config.yaml
channel_attention: "se"
momentum: 0.9
adamw_weight_decay_other_params: 0.05
Rows from block 3, named by matrix and row number. Rows with one number belong to one channel. Each number is 128 + 24 x the weight over its row's rms, rounded and kept within 0 to 255. All counts start at 0. Numbers have three digits each.
# convs0: first 3x3 conv (model.blocks.3.convs.0.weight, 64x64x3x3), inputs 32-47, a 3x3 kernel for each
# convs1: second 3x3 conv (model.blocks.3.convs.1.weight, 64x64x3x3, transposed), outputs 32-47, a 3x3 kernel for each
convs0.0:132097128160114083154171121119123129130156156136116148147173159128148158109142138100128124129145118088123122092092067170172117140185123140148152115102115136125102131117101105129126091136153138138129175189157122134129134134119131145141132126159146156126132150135101120119125101136123104169088113167153135152153129141128122119134168153052093082081099069109133135102120140114120134165133126129126137083104125091121133131166137111142128
convs1.0:131127103133143139141126139128114096135141107158147119125115117126125115114127124122119135139119124114094100120134116069139154071107155126103105110108098129083092154162146163161161166167165120139093131150116124156149125145152151137152124143148117127132110117121115114152155133179161155111151172137117109116127114118121113124107100099121086087100111135130102132153122147156156150172146120148160121122126101110092089118106090137096110
convs0.1:126119127148095097155109123102193158149178051169094041107136163141154146155136162132123122112139158112128158104159124153124091123102159119118132116126164114143159148134102153145109132125123118109111109106111121120126115112134113156157092154155119116128132130132137148127160076089113059132089069140112093122130127144144155149119057105071093188145156161120126122108122145073105155139121109125128127112095111117122160120123121125105116
convs1.1:141130131139107123116110150081079114114089083085081062126122141114136117127135109104114124100129132123131143146131148108177136144150109153148129119112113091116136134111114122123123124131119127106083121129103127130099116111115104122143084112118125114120141118134124140130132109123113136124102103125171163122148130120155141142110076078105133111146143111142173155092135127099112109106127146108139112096119113128160124125126106107122110
convs0.2:086094134089100127099111167190158158161168196138122165152125142153126155152137150135117126134101122112113141138141149130173217111116212098101162093120152107125143111124138101142133120145124125120094122123130104099088150143129143137114149122120109108123105111131120116121112141192137155186133136170149152179150141152151135170100100132128104097119120113142129159145121148142113144081118127081106111102121119132126133144140139142137151
convs1.2:132138126133127122142146119150147147118136103148118049126134120120117113145134122157151196151121179107096148105126209103122170115121133099109171101128207140171232097109128114136147120118165085131156076146169097159160130143162129105110158134118074147141094149119143170129171121105143107110103125120098114110103102084112116079101093098111108097129125103103132138106171144116120138071101131102127145142160195147124139134106135140112113
convs0.3:087116117125155135154173136185161093178185146128145135132142114137147099137122109146134106122124098143137126154165146163127144182123146162141122149122122119108111110109119129108102138134115082103121077090116136124141114120111141122113156153140128133139136130123145137133171185149196220186153179169174138111152118104117107094096111129084050102089083126122108093096105133093120146109142137136140135158140112121114120104104117095104134
convs1.3:119123120134135128127134127148119128132119128113092062129133122129122132139133132091120149119134142097077085130091160135109176134111175123149160155149145163192186078129114090117138107107146144152170145157156162185200132122111123100093148114129095090140081103158098163229099098078114103099145119134136119127121119100090089058088160139083132127108113120124138150107104135124145163108095090117113130157153176150169173149161167137134147
convs0.4:195116117145127126124125131133185166118159128104101134106106130126112133134134151112116142112138142143151160179160145123124134077088114082112129110130149111149151148136117152142131145138132121116133125121109104116118137136127134133126129134114106108106114124135095116141200145146150130134126138138140135126129130130110113117091022111152105144210188171122127152103128149134145155134132124115127126151145119097099110104099099113115106
convs1.4:132118134115114132140127145093123107120176157118158182118129133119119119135124139085115125069123142116109124147131098155138143114106091111124162107124129105121100069094107113126137106129113132138145140110121133108176131143139134148134124124090179085145090092228138138199104106132129127109128153137134124146160124134154174121074125117104130128095189086172149126131119121133144157081100102107124111120144105130122110132115170128124137
convs0.5:147136127110095102185117137122140126111191147080188166118151150096181138128157123150101139132102120138109139130144126103143115101131120107097130118091132089089145122128139147108130167150121118150139097179104118134108109107106107110131147131118138113142137104141136118145155080098146076074105064123100144124089123127102128130095116157094148150087131115121123156136118126164124129083146115076135124097122139122162134103184106086112148
convs1.5:128115116131095131119095120077088131093068111125097087145110131132123104110120121102156142092135117114134142125123134122097114105091139135098100121117104114136140108129141127144119170133095137125167136154138110139125117145115136142136145149149115098135104087131111094137131082137125082138131061128153144150144109148148125143135070149109054136117074154128128120139119119131126117122160139137108113162074062134093084133075108118071139
convs0.6:146163112150180117138174079102146111122134085133092085127136126102107125128143142157142129141153110105123090152151118131148110086110098143137118152156124126145102109101106129105129113117155110122131131119121150173180121114120105115128102097124072076099079084104101095105150140114146146136131140124101089095101113108139130125126128147144124137136152153143166139136149114135130119081123147105133120106125143158146117124132104134140138
convs1.6:126104118122125135133133148189103125161103108160126098129128137120123137128134156136124146083062091098112110123119105132128113153134088118098114119109132137119145131150114123118095132162120151153132166126132138136140156167128150139095160112100053044071048033037085063056119115136133124149114104116146169128135181133142128131097127140083124138094125132127089084105115090100123130106122190116140165162148145145129105148122118129130157
convs0.7:123109154168141142134134139122157148106120119109148111104121135200243148080131159138112142104111105124152135123120134110108117136151130130125130130140157129162122121131160121140094089184091142133142147109105115131127118097122145103128124143151130136113127136126097115099118110120138124125106134137156087099105191135135111134121121154130116101146112133138104130106093091124134104153129125121098140130148115125124133110133160105138090
convs1.7:127126129130140121128120127142135121153147153132132130133127141133140126118120115112129131167120166152121138129131141145179156142123127111111146148127111135118118138182123134214148138144151115151131115158147161166130159132124131186191107116136152154120144125124141136141130144147126150134144143118131131148132086118119111166122128125110106120132119122132128127129092157136152150116106120129094099130116125173140113124118117133146113
convs0.8:120090109137081102162117063100120091141136089183171116146137107140144122131144142117121125096127132064093110085169250102202255064153224140144118150146147161151167117124125126130130102108120147138141122113131146126140143143141119147143126130127129113118150123108152139133155120066169143094216188145124131149129115141106116135143109107153116136186140111148127132131126104146123085167120105150132095134129100120134145109105123107125118
convs1.8:132123110132134119127124134206117112162117125147142161121129118142136114132130136128136166125131148134127193114095136109099165106106169146137153132135126105111107139134134127103107147138119128168140110140135070119116099125134093133145123141173113152139123157130100136123103080038184138077184164122110143147113148171100134132123126090112126092110148095133138132143121127157143121131119085163125110147121136134150132135145106136188152
convs0.9:109139137102124079090125101128137145122123161083190098123096095134107107140144114156148121124116146153125103106177164120085127157080068140111117122147148104102128124134121128150152107125133165161157181125141149169127139162127144155114106124133143124121133114114120129117113149136092089067081091084112112114147157107135112111101153125138150091096177130141146120121124126139139116141133099136141104129151115129112155159116114143205145
convs1.9:133147123120125136147131136092099110113101127137119113154145179134143171137135142116116107092104117167125126132096119116173159089112155133135142133129169162147160122095113105096083106103111128073089128133083095096114122092144107122115104129131148152129145159146157162157158148168135147128125117156109128169123092135137112174173087131141114126103114102107105132122141119090129102128117137090141126131133077127170157109073131119103134
convs0.10:160078168111048120135088144134128106090143135065130137110103140105152142100131161097121147115108157116110154166091077073102132136141130136145126085099105079108153144133143130132123126115109134101138116111098104088111106092114113119112128149128121115108137128136161155169177169151115120142114066060152150142134122118149124136067105195169159112152141129093099119166146138150120110095134146080101144120130128151124112146144106120106111
convs1.10:114122121119119115127128125107142176140123122148108087130126133126147128130117131142150161129156168145156143142131163108125161114117139117117114104155162130157191099111126131119115140132131103122110106126136118112139109128129100094106120133117147147141126115130123124140100094126113110107159139133162131121150112128139153195153125133154123126103124143121095115123101101116120136120126138133132110140125136122111106107101115104102107
convs0.11:104126145072083151111068165105124139127120130139198129156146137153143126131131117120150150140138147154143127106110136182060107208114083152184177119143191101126174111107118099095116138100117132128108133154121110148152152114094124122106107121116156140129146136132150120130151122096159118106145100123125127136118142157115140135126160174137144184095113121124105106110106119102098126144137115144114107148134090152163142155203157124161163
convs1.11:111122130110116135103111128124125152098098167139124157143128105127119131135100110115126129108137127115115140119148156114120152080083160120107094092106109095091104171177150196196155202219195150138173158123131159140112155118118159157123163191143147136125137177137123160155148154139138137127127112120140142146140127139127127125121118164118127165110092151133140148140151145132132136131142152130132131133118116104092080082094117092083105
convs0.12:105124149098084145149132160210116128050055097014095158149135131142122134099121153132142134156151153122106133121182147078152109158167112109101140088130135131166129113127127117144143115123128156171110142124126132111135131154152128167154153136135140149128134129104121103104049109151056115153115156146127117110136113097165131107143093115182141171113112145122118126130147141148159113085092112107125145126156173114129137138112119117097125
convs1.12:118117119118124135132125126138100133067090129096121101145136117128113121122125127085109127109115100125119112116127122170138108152118111162140106127096142108115133122132114125127117120117120121123122126145099128135116085093115100087133086073069163166120169140104186140109183134077093095115065052085146144124166146156177181147068123120079106128137160131122127098138113097118126126124132118151107119117114129155146160130140149132136143
convs0.13:174114077135162109090104138100114115106088154111089120140167156128114136115117117130152143129142133115122148155164135087130138105121143081108099083110098078077125185147140156205142139178176121147148106160138125112098147137084154188147116164166129137167123123152149117140170118160102073138159116140131160173117086135147109130131109127124130107120169143115149135118154146136142155132102170144124142146134128085123127133068102113094108
convs1.13:127132132133131127137132129082137155155146136157159160128130136150144128120137132133112136135133126135145124119130148124142148130087111144138175167130153163140130103119097105111122111086108129120101138132097126102112050060131091069102118121068141139108071125129060095139106108113107158146139152097142155157116133179088091107131130144144130122111114087113116114110070126105096097116111100106095111132133138176145175177187126144167146
convs0.14:140102089129129101179150108092110135104130145126122126141137141162133131131113131126148153116130142114104127108160112035133100038077078151162171149144174136131151091115107110130105108113122138127087155129087174132131115135149124126126120114104116113099131144140134139134115141148107159167115138119108106136103112161104137152107125180189167199209160161106103124150153156156135125102107091117115086120099084159167145145148144172161145
convs1.14:123128122125123125124143130054112120071108133130148174135114131121111119139136125143162159136127134118090089087122077085122119030075087128152151075117115046110099148131135133128119127116091159138111157160121116132135116157143066123151038074104134138081142148106157143111124119146091092126076110142087114175109125181128139171149119131157129141130124139127128146122126141124123148119134156116116136113130119132121113123099090116112111
convs0.15:130111095092060070039024070091114109097116100079078085106128131119138133144142138127140148114135160142133131118116157123119141136144143114146126131146147107103159087120127124159129148101115099130105104129109068084076148149144149169100162147123119133160140164192135144160140127114144124130152115103086137114121095126101113136146142137154151142153114104158144141132140114193178146098101129094128148124115122147131108126141127110139170
convs1.15:125144136114116110114114116106145178120088117168144130083126119099144112114132112130125116136133127150151139057075086063101115107131132145109104142134119170181163141107121120136089137121102135149170134145150141127145161145107152106102162138093111111101108118110124147116129145134138145136162159146122118108131147121131167156130108125110090110149134165077075072119103116071071069115123121092113149114115102103126116127138141149151159
convs0.16:156166166133157136156154120105104134145164083136146074111110109128110139139117134133150132146135126146151111120117102106072089125116131135142159114108114103105114106104109124109131139110124164165154184177142149182141138147148150151140134148138115116134148169166125149149132104113110130147084137124131117127138115132141145157124065109136105158146088150131144119125127102117108113129138132157144147146119119103099088123142086115113114
convs1.16:119151127148165144144153121109128107138179140126142137106153136121140131113128128120115121099123147101125132114152180120125161115137155171165142106126150120134169121113115140130124112128120157174157139127123096097103141138095169140130164171146144150162144128144144158177114142101106104068119098047114156120113171120118126096165139114229140130172118113134128117131159178129115128130124133117143150094122132104133137115153173134133134
convs0.17:116129103163137093116116157124123133117142119121108113134122126109082141104098140127104110152110128123153167136148147129136115152113111135098133141153094125123164111145119147107111100106126136146158139110138118116122177124121155153151150170139135153135127152123123144118127136154164140103166160145151113141094224120115118168131134129131106132159132156128158136126137129138134120143140123114153142111113170129138140121116116094138130
convs1.17:140141138140135134137131118137132134119143138123135142152107132125132120132118131118129096125099131127143117136113114129131105130120124158108134102157129135115143137142137146155166120160140123139140162149125126140141112123122120141121126126108128151132144137118147131110126133125154133114149136127133112138106232128108133146123137125119137130137138132122161151170142116123161139127162132133181127143142127118108124104124144145143135
convs0.18:128091095102156092080113077166129136136073113130125163164153150194121121181122116133131123151122093152117101152139134103136161112122139175146118144139129145123114161168154155142131142100119139166091169122108114120155132126122127114099121109091145178165180248204180234177110106112112129132164175153135122129142120115132132144126136125157166123123110113107100118135132128130139162118123105160154110156141085132131124120127119103123147
convs1.18:139132120137131143116138129131111114132106116117120120141121107140117115115124131136087089177168137151152138128157125132142107148126117128142137158131117119107123143145136136143156122127144156120144096105173141163165144168166178148156175138138046153083087058027119065113119130132132121114150121098131113116091098124112117132112128129106121125123117114140136158143137147165142152132125112115106107099096098152125129133131162125152168
convs0.19:127149141131127124128149150100144143123201120128145100158153159120121124146146128137096124148126103138126118101119160131117146111083131122122122132098112145118129166160143149135158148149156142226134199255207113201158132099101096095130123111127127117114141123112165150133127108093125151139125126125148121157143144154145120136141123148154135154137120122122119116147153141114123137138141116129147118123147120100134143099132170127079133
convs1.19:099107129127126136114117118096099128128181159117115119114130121122148118100123120119157133144178147127178180120142159108124120111129124115124120122130130121095100116111080139096103131107102114100148093004120118057127105146105173208138156156122122118134129123107110108113153150126118113123124121115128124105121159113144145128107090109143120109117115110102109113086107136134176174127122108124119096118120106114122146111108143117112146
convs0.20:112106121104079055095095084125140124126118107121127115131152156150163199157180183105126131102110126116102111084121185035096159058103167129128115119146144126143144102116120109117119106094112135121132102106096105107113121134136122137119116123119149134110119126110132129110152152148147140138141112110161151139178161152172170153137124094199168090157155101138128122164143129135150116091105165107116160092115139146147124140140139136141152
convs1.20:146137143133117143141136149144174086152147106139139110113127139126125128117138123139155149131155121110115077123156171095161175105147156078119142057092151053093133139111124116098112149127130166140129154158115138138133155149101133156121101118093159164143163173153156183178161154139135124093133111098101087117096101136104106120156113119131110134158145131148158112141144118153147093103104099124109146135143157124141139116125133135132106
convs0.21:098155113163140124142125136054080126081083080121112137150115131103139144131131160128131129112163121095104100107105099108151126114087121103115115146138148156192173147146136170147127146146162151103095111090101133116112143128094149116114147146110129145154124129136154154160145148138121113092100081090139126135126122155133114115116095167118105142135112162121134132140135124120117109080098128100114137113107127087103159080105135130105120
convs1.21:128132129123130120133135139180139173165161173170181158120155135130140121137137138115161182101099147121132153102131153125155175135150158064075108071084128103121129139122129117117105127135106189163108161171158152138129138102083164135106121104125096119180128159178141166159123144133132119101084111117137136107120097068131110134109129128069129149088120140119123144098110105130118092128108117097129115164183150129116127136157134144150151
convs0.22:092213148171241145127118073155134127150129110141110082094094102083101105130134133116125113140139121139141135116084119129102107133132135145132120135127131161153136094092127101138134122142111091131104123138065119085068118137164117116152154145153097136137139170123144128095133102097116094101099091137126120101141120096145127096103096153107111148111110117176124106142086094112096106072086141091130186125160173157154130140149123121098116
convs1.22:122124139131144145156148136124116120122133114102105099128123126125130129129115124129123137145103112115079101151124152136129154117125140125114113117115122111138123122132137126149158128133135100107116129219141144172105153129139129076116114086118085134182144191156167154125118122129086118133113132143104095121093107123101121122138138117126103106119104113130120126133136120116148121111109144110125152135147158175156130162170131153138144
convs0.23:166156130150103105092110135130155159116093121108084114107111114135123118133111137148149147129132165130096139125122152085119106086096128120102104159133142125118139165155123155162130154176143103120128110080105151084091137110122173112102166129105115105101122112099124118101160147124134121095181130119142142118167168121162161140136118082132199115117167113135114113133122124086127132115094111119066071150088101099101108099091094107096107
convs1.23:124108136137130107130128107152109179144108156120097147138123113136128120144126125122121117119117114129143158131083124143097124164135138148116086134115114152117108139148146134150158164142163149156153136126140128125136121136149146164157170162175154106134151137134158171159169196142165177157162161115092091073119107109143143143110063074106109129122144131100130132115153115127161148149173094163187126168165140130127123111119128105104110
convs0.24:141144128161144114155135151144157133135135122142156121118118123132125127090128092126152115146143120137144143153178166173170128141132119124115105133132116150128123121111147112139134113116117168167161149165150114128123082119117090094113073075112143141130141137127137133122112088103132117114144114132111132127167154161150148153108133114110144103087128113119119099140130109174166169131125090155110112147113116121138142146150162100106150
convs1.24:133121124121095119122113112142132128137121118112110107112120116121107114134122114113096125114112118108109099129113170133113158151144173147156157144135120153144149100151160087141133123116142173154122129130133124153135113151160139135161107134143158143125149147150138140142154144117134147117135147134077084116105121125123147124090115110105124109108132148066061072115128123151171148173125105203136088175134096129112144127103128112098115
convs0.25:098106104073084115099099115128135144146185128103120081123106133155170170148145137135116105142118128113085112120110108163195120159176138148122126169132142149137147113125131130123133142138128160131072134102071146127110118134139129118123114111105143144114134120088128120105077122135111125101117125137139130172126152180131135130123138173069117210102142154117095113094128124122137130149146138149142122118125135105141122108184131126158141
convs1.25:129117130118151160132126127111135153124146155142131174122142124125148139140128136148141128119115086133137088125121128091067111112106137139133114103129121131101115153147140146123123142130122177145155151088103165129112163157145196130134131126119131132116128143116125139110093126160091145156086124130120135141105116138147137153096127138132131136150139152132131131127155166113132161153108117121097106141132131122102105126146163145171160
convs0.26:102128154108160156088098132105167133111176143122161150112084146097094176128119169151129115160151116115128139151146111150187128133153125119109114117109117143126129152134113141155119105154122118116119136127114140127132159146140149147127183142124122114123124126116116113109134121119142129138146119116080105116049119115071094121134134150138138132139156171098094093136119110144133149088130122081144128082121128088134106074121107084110082
convs1.26:125124143118127149121108130107105128124117122099089116108109118108102133116104108100115103093113128120094102130131133139127117152139120090097109089063100107076082153193193160202203151169180168140129189168138169147131130145142138151117119129123136136136144144138135123132158178127110145134107139127136156139142163165138163130123094114143093119124112121128103102124107111129106136179164130152146139138131130084140124082112104095108119
convs0.27:156159154118169141083108105074101153095097141089116153148127148148134132143158156141131131139147164154157159153130135159140161184151133174170152143159147108120115137127119138119118160128118143132098115093105099073115106097112128113119137138122130121135124131147134126147115107091136153100154176133114115102123143122135158121105112148099109143076076112120111129137137133145148101122131070095117100079098098175160127141128106112139124
convs1.27:108108111120121110132113132160145153111130154069137180129126116112109112120113119143121135116128154130142200153145102132155119144168128179128122142093084131090085138112095149119100132129143135138127134109118162124104121099103163124147207191165145181186141162145110131113108126093120142128134135124141139127101109135110131138084144144072122145108132128135121140111091132117116118152149140143145126080113136139158145119126125107115121
convs0.28:151120145133121118144140139059080092137108141201169183105097120118109139120115123143115117127130135101116112150176169152112108139123138091098122161164160141125134131135099150132126144127126149178160089110124113123125144138098129156127137133128114112131125125131120111110113118155157154159127146136106106126115113121089106111149126117113139171145154165166137172132130149142128130146118127159171147124152150143135134100119123102108113
convs1.28:125125134134127129120131120123116162109101127109088151136131141127123120125131130135108111135124135137145158147119127157124114148150139129103107126113089135136119095094110130116119132126116129113098115139159123112106065079079123109091133124127166179160159137133129138151135153163077083121065082120204198181143136142149150181140151156126123139156107139143126109142100082119087101097095086130131098120113102119116112128110101140143139
convs0.29:110104115115097116132137140131113117131116118161127108116106103147119101108092090129122134110115134103115128151137103141131119139133110124121114114102100121120129112123117140137152135140160116130122109130127091106128123113121151122127115142120123119137126116128113111121139140164156138139160134159119110127119078104108101092132113123130116132127126131188167135167145113125075063056079163068102201102161208133153140149141122134109115
convs1.29:124117120118119118128118127131118090154136118144118116140129141146133126157123131129118143153129154149128138138117108113117097115110093112116110143128116163148119098096087112115107130136118132118134102107140132129138130133103148128114120143122121114102103113109118118113112100121131121108119128108129151104146130110145112093108091094148132109130146133158169147145136086100075042043105172058116206077143197142107111141118112143135127
convs0.30:127132135115129124094110127107110119121133128130133128111110123104118123092078095134123123142139140133115125110115123129154165138136153161143173156131172113132162132127125135150160156169173126134115095092076119109121110112124135106128114128130134135121109131120116137140125119165104116140077082069095099112114150163135142142117113137113124137128129130111129160148158207121127126134132104159131078151122084133128118128132145133119107
convs1.30:138136127140121131132133123117128129141145139131131121111128122105134130135148137099074103097103124096108109128162186117142187142147165137158178127174229131155200091097101062072106080100117128160138144149131114110105113123121101132128103109101152154160177177156145132123121116130116119149107120165103120126122130124119122138114142157136161166122133138121131147080108131114132155168144116146126119130139126125126135117113134132115122
convs0.31:108096121112085081120094091114139142146194153122139138135128148127153157131135148159116110156136130143132123143122138143115129161129115127144138120131125119106119150141114146141125121120118140157120162216160149167131145132137146136113128128116192227227221255239210229214118108111104094114102108135109119145118106134131116151149127135132116148121134132109114131120158174165180206153144150143119121131108098101110116135139131114132129
convs1.31:140141130153152151145139136127134134107143146117129148118140117139161129133143112133151146105134134116122106084121118099141118083133115121132147111107155130140144144144158138145143130158133141151127134141109128123108168164148167122131128078120075067114041040072086071089128153138121123129121120124135138115181176128141162144136129109138113085121140130092094111118159148146187172145117132115121124138108116125131153108105123148124113
convs0.32:118149093113244117096115112134149116137087134143110157125092131101081124140109125143143138135167119122129134140153173129142152122109159117108120114126126143141144128131116113132122117111114112152102133199136098162129115140120090131128118131128107143116156185133153186133179172132151216157158158128149145131157146143171152166092119171138123100135128144133131126143132093145107099108119127090110112105112123149157125123143122125116111
convs1.32:134180138198255173132178140092138129121200143104184157157145162169213171165166134124141147125184176124148132114131138138145148152138149148146157111118127115107131135124120157167137163133113139115110135115117126102117109109094098091095089127148125067123110116135136139150141139125149182141118136141149141127164139116123129128138124106148152110155157124142101117133110127135140166135123125142138128140143144130132130152148143155151133
convs0.33:113137106124133119111142133119102108124096098152108082128129133113135123121126099124125101128124103132129110098126211113109162125115118147165172144138140133139173109119116118111123125108105114146185100130186093101126153137099148171115132139129108119132114117129122128133149126093143105052155134090117117143150109124141126128105117138097095135116106109121136137110122140093104120131101113134107099115130121142113174127154189135130157
convs1.33:135144134118128136115129142155177114142165141142140127114124126142131122126128138114118149134123145124129149120144202117160166089120151132127136132130150104078163132131116130126122142136130146177176067135163092152145145115087139095079142139091105138137086124143106139128148122061184123082145136116124119132118105142110103140141111097140091119130130142106090109140140140126132132112124122124118118128140134144150146112143139073115162
convs0.34:052036054193192182154151149135106114116084091080106141113124144129184172149150151142137125139136121131114107095121132115139132126147141142120125132111102133127107127111128111139113106122104129144162128108118138130113120132111137145098137130117166162156156167164158153154157142133156164148106125107137120109097094084105106112148152123121106122145149159178192145214223213117133147100108122113114125126105148088092120124123128137142110
convs1.34:134117122100110110109117122150157157157158133129143106121117145112106122121131122147093123173125134167133129100109096104100091127126107125120162174137124157110121142143165167166170160141141128143143148157170119117139118143127134154146134162152134122155155151135136146163120116145123105102153128121162148143178161177149133142171164138167140134137129106093097139031020043090107105100096111117106102102103101125146141154165136152150139
convs0.35:150183108167229174162180150142123127137107122131125077144132108149154173108150155142141133103108113113094095145133125103063104116103098136133164131177171147123128168158143139141156111149149118121109120144135096128131131119137128108119104104121119146122126155135117129104099152128137207152141140133126161142131183148111123111133148156146185165101147140107086130124131143125151144138145114118119133109136150131111095146109107118127140
convs1.35:116097124104101107122114130108140108106112107127129146133104137103073144125116141146140152131166118125120085112105024137169066108131065086124152059082140100129153118132157092078138101082106137166146165188119126144118099138152109112160114141129126172089136168118118140101119116132103110144156141128147158136149109151121094147137142136105114139110112110077088105087097153128127154108132116115121114083072089122130120117104122113105141
convs0.36:150169153163183167104177137189157133159136114161128099114078103108078101122112135095093109112108135101100133122086069167138116191155135117105138129133149132143160132134153136123134149140155083103095101109099109132116119104136097077111095087105126143086152171113131146110165151138164154158123160161141099111154126125165129132110120160089087156093094145129125123145141152149135140145127094168123108163125100116114148098105130129138120
convs1.36:128130136119123132122116146145133116146118134117113141120113127123105125142117133132158136111136118127157139094110063137138106147144107068088134135121155128109134127152137128135136110117113092126136118130150101110142137119150116119126109125132140124088132122097108104112054104122118128124157124090157125110135128079131123099153174130125166126082139114078099105103085099137131136161123133178104127156088102115126158118110151132122160
convs0.37:138138134100136128120132132117125125125121111127133109138067099108172142121128119118093112126136128115135145131117147141132138124113123077096096130117145129138121141115118173238124129133140131114113117129100147127115159149152117178151131118144145124129128134133123119117131143152128141139147117133109115174119160100115101103134113119145131147142117133148144137140124162135109106131118106117143112121118143126076125157119103121141127
convs1.37:110102109099105115123136131137113125126116132110100127135150124086117132138160170120142121107139116117121121129126105111122119132121114105133138129099106109143120129174153110212164120179125104146115126131143118118154129101122101161170117157164123139098120125143118122128140146140133148131136127121150116153107165131147149122149146130133157142114132148145108119123159126114104137126127148060152158107095156107111104075121124095106145
convs0.38:174138116172149095152142103119114126144131099159121083130134151135151132162163163163164177130138127124123126157106067182147100209140096151139151129117131149156140119124147114146123080103105088079109119138136121132121086104113100112125124124121098105100108118116113123114144121124136124137151168184141144138116148101117125117138110180128101168156141162129121111139093093112088086092112178050105168071101161132125107112111088130101089
convs1.38:140138134126128125115125130197143129171095111125093138117131139126137121127124120164166142156132149155131129088089050154118068206163107085118118111137099134105099161187172120137140123128149099124117119139119149134147171165117139168103155145120092111107118139129100088079070094125160154122148118083134133139130140133132103116115141142114144140101149139078099105103131161123156151134131163145149159124107144141138123140153121147154142
convs0.39:156156148131149154132145159133144136123118130119124137127128161117123165121110116122142150108135137128117126116139140104094124145108129125143125124130130122128133122129117127133132140141137122135144118107138139119134131147137164173124160163120097102081097109095086102093104119137091115128110106119110138138095108113099115135097084122135102127133107120109103111124108133154145164090095132097097130121113139155137102125116103121132133
convs1.39:129116113128123120134125124121103106111105114121123123107120114124134125119123117120123109123127111122127110133137149145147147145149143150143132154140131127136128169142149178168157183187163110092094107066079123090099138139141137158152137145139135137132140136130128127125124126138123119129115119125134121111144122113155135107106111122112112118113108125145148144159171168163162159089104132102119136117119132216207192220222201196193175
convs0.40:154149168142134158154154167198169139158188132150130131135145156123118114128117118132136146138142140147131125142125110111082118177143124119120149122121141146135153132102112094106118074087104159169137170204156139159129110126129136149128144161164159161163152153155164166171154136124133123128140126118136137138123100117128093114170101108138054119132130128089101117133143152147165147164128133154115115156128107092094127104125135138139149
convs1.40:114121114120131109115121122121154175152214177124113124116131148130147151132139149123162159099142169075110151117155151129143158142125134112084091080075107104102141096094102129120112126135113114146114116134117107102096157141092182171122150144152134145150140143119111092095151144139135139132108130118142119099146137069137128093144119128194134125155130138133127129128144148121141158127116130104122129085110108123112123107131128128134139
convs0.41:191021046154003014201125119150130147137148149130127142118123139130146150126132143104106111099110117085119132145144133148159155127107130109114139079088120109126129139117113130123129117124134125100121112100098145109132104122108108139140114164140165131141150124137140141146154143157109094108137131139127115120138126119127121120089128085121121062149133142153155154160135128140120104174149137140121113131127128104122113120131120137120119
convs1.41:110121126136138116133128103109110107098084099116100109127120136121136126119117114085083092131144117125133110110062030119142061091118077130118092129133092142145091141120158130158162150174161128129148127121135153151137143141096157144124137153156187140123184134112170135126117125135113116124092083090097102144130095134147134167124114149134108126145105131153139115118124111097118104154154147140130115106077070117122088116124097136135109
convs0.42:149123114118121080114144091142198083148169135138100117127169132118135111127184145115140073104171095106158130132149107114113132140145142145170100130156102105142144104107126116126119130104118151188173110127137092094149127116126121156126140135121122127124117117136118121123108101148127077127124143178079128105093087113087131130141110140129137120121146101091115114104117114104124120163151122147137124106116119136123103113085132116080132
convs1.42:098067125123117129136143135114130176079098124089118108122108138142119141163134144103129136160119107180164112127177171134152156178161161142100133136137115125117120153151133135136133109098128139162127133144154088068140146157156121171133151135096138120113128111133122137141110123125125144124103151144117103124097110144127150124112119121090120125129127127119130129127116127120112096157115122141079111088082152145117137149130140138147157
convs0.43:104148081165223132127143090126100101126130139125156145150135150121087106137110141117109127135124111161129112150148081069162168059064157110153123128143127127127136117128129100090121113086123151160104176164117208179117125132145117114125145110121128164121159196130150179136098145126144181141130143118135142154130142143103122135078104118130143057113134112121135095113131110118113130137122130126136098143143128107099098085112120099099105
convs1.43:119134127127152133138118117143141118163105096142124108133136127135142126121122125157139141166185160116166180146143132181160138164150122121139122141140113139116109137145125147157155134136140112120123109125116113143112142179154165140127162138122066144188076124142166066054135148155140127112155105112096096114090070093060057081125115124110076140127112114119121132126118135141144146137143114173162138161146123136153131138168133132137146
convs0.44:129129109156181099121166102126127127143143162142133154103126119137171144122135116110139146127160163094131148124100091125136146133152166116143142121169138093144117139136135151160162130134109135123119119100083127121126155122127150134141158134128159140131140118115133127134109109144110119116113138135112123159089130109089086108146127139139118147139124153098101135094123153167186209118147156115129117103113125131147137156147127141134126
convs1.44:138099129103075118119104127105109069124107089105118127125104133118083128110094144130102164115104138089101143099093092111102098096104094098128139129142159134125144084130120114105120089098128111142129140203144137149151101093125127101097151135111149167158130177163108148134103121138136150153134163142121124171103122138094090139087130111096133124061105101090086082132136121132157147133107124119115110106108112122125120107094120109120102
convs0.45:153133150120148132154117135135138073130137134115153155090113144129103106093144130118113119141122105163144119104133131128131123167145102109109113091127093106112142122123126136143122138139107093167086150196156085157140140132134152141133118112149133143129130156157115138145176144143118100144128132128117111122103126102135111113134096142150159139110117119127128133124141138135134151146154147135173158104117106117112139126065178125146135
convs1.45:141141133151130132130145145149125170164106124160158118134125125143142141144111116134089103157110119168170118124134144122131158122112136125144124154145121186167112133142091144126110137128114107123127164118109134105091102109124108098134165138089109132110120119126118126151149164098150176126132132104134139154112171141116153103113121150094102114130099109124141128142119142118110112131159143126129125097097108114153146127146124146149168
convs0.46:118106106133125101066116096097076121091123106129159107129099102134130114143129161153112105116095114122114122123087108142097122163162120114104115133155151114154159115134118133117141137112111080115124127133117121134108136111120112108091117116118095107114126132113124123108132157145114146131153187200162140128161171137119137109095088117144100153107128164158140166101105116117122126153140145130114133127118125146127084147148131157125119
convs1.46:122124123133107112140128133127113111143134148132138156130124130113113126114120141119132145134150160127143155153178201107146184114135167105118128098107123105111107095104106127118107125127107184158148153161129123137127113140132152164146130123133107101107088071105071069108110090100092109107136101104132149138099095104123112095125134117142148127178157141152161174131120154124126149141153156128129151091109145137120145125117118137127135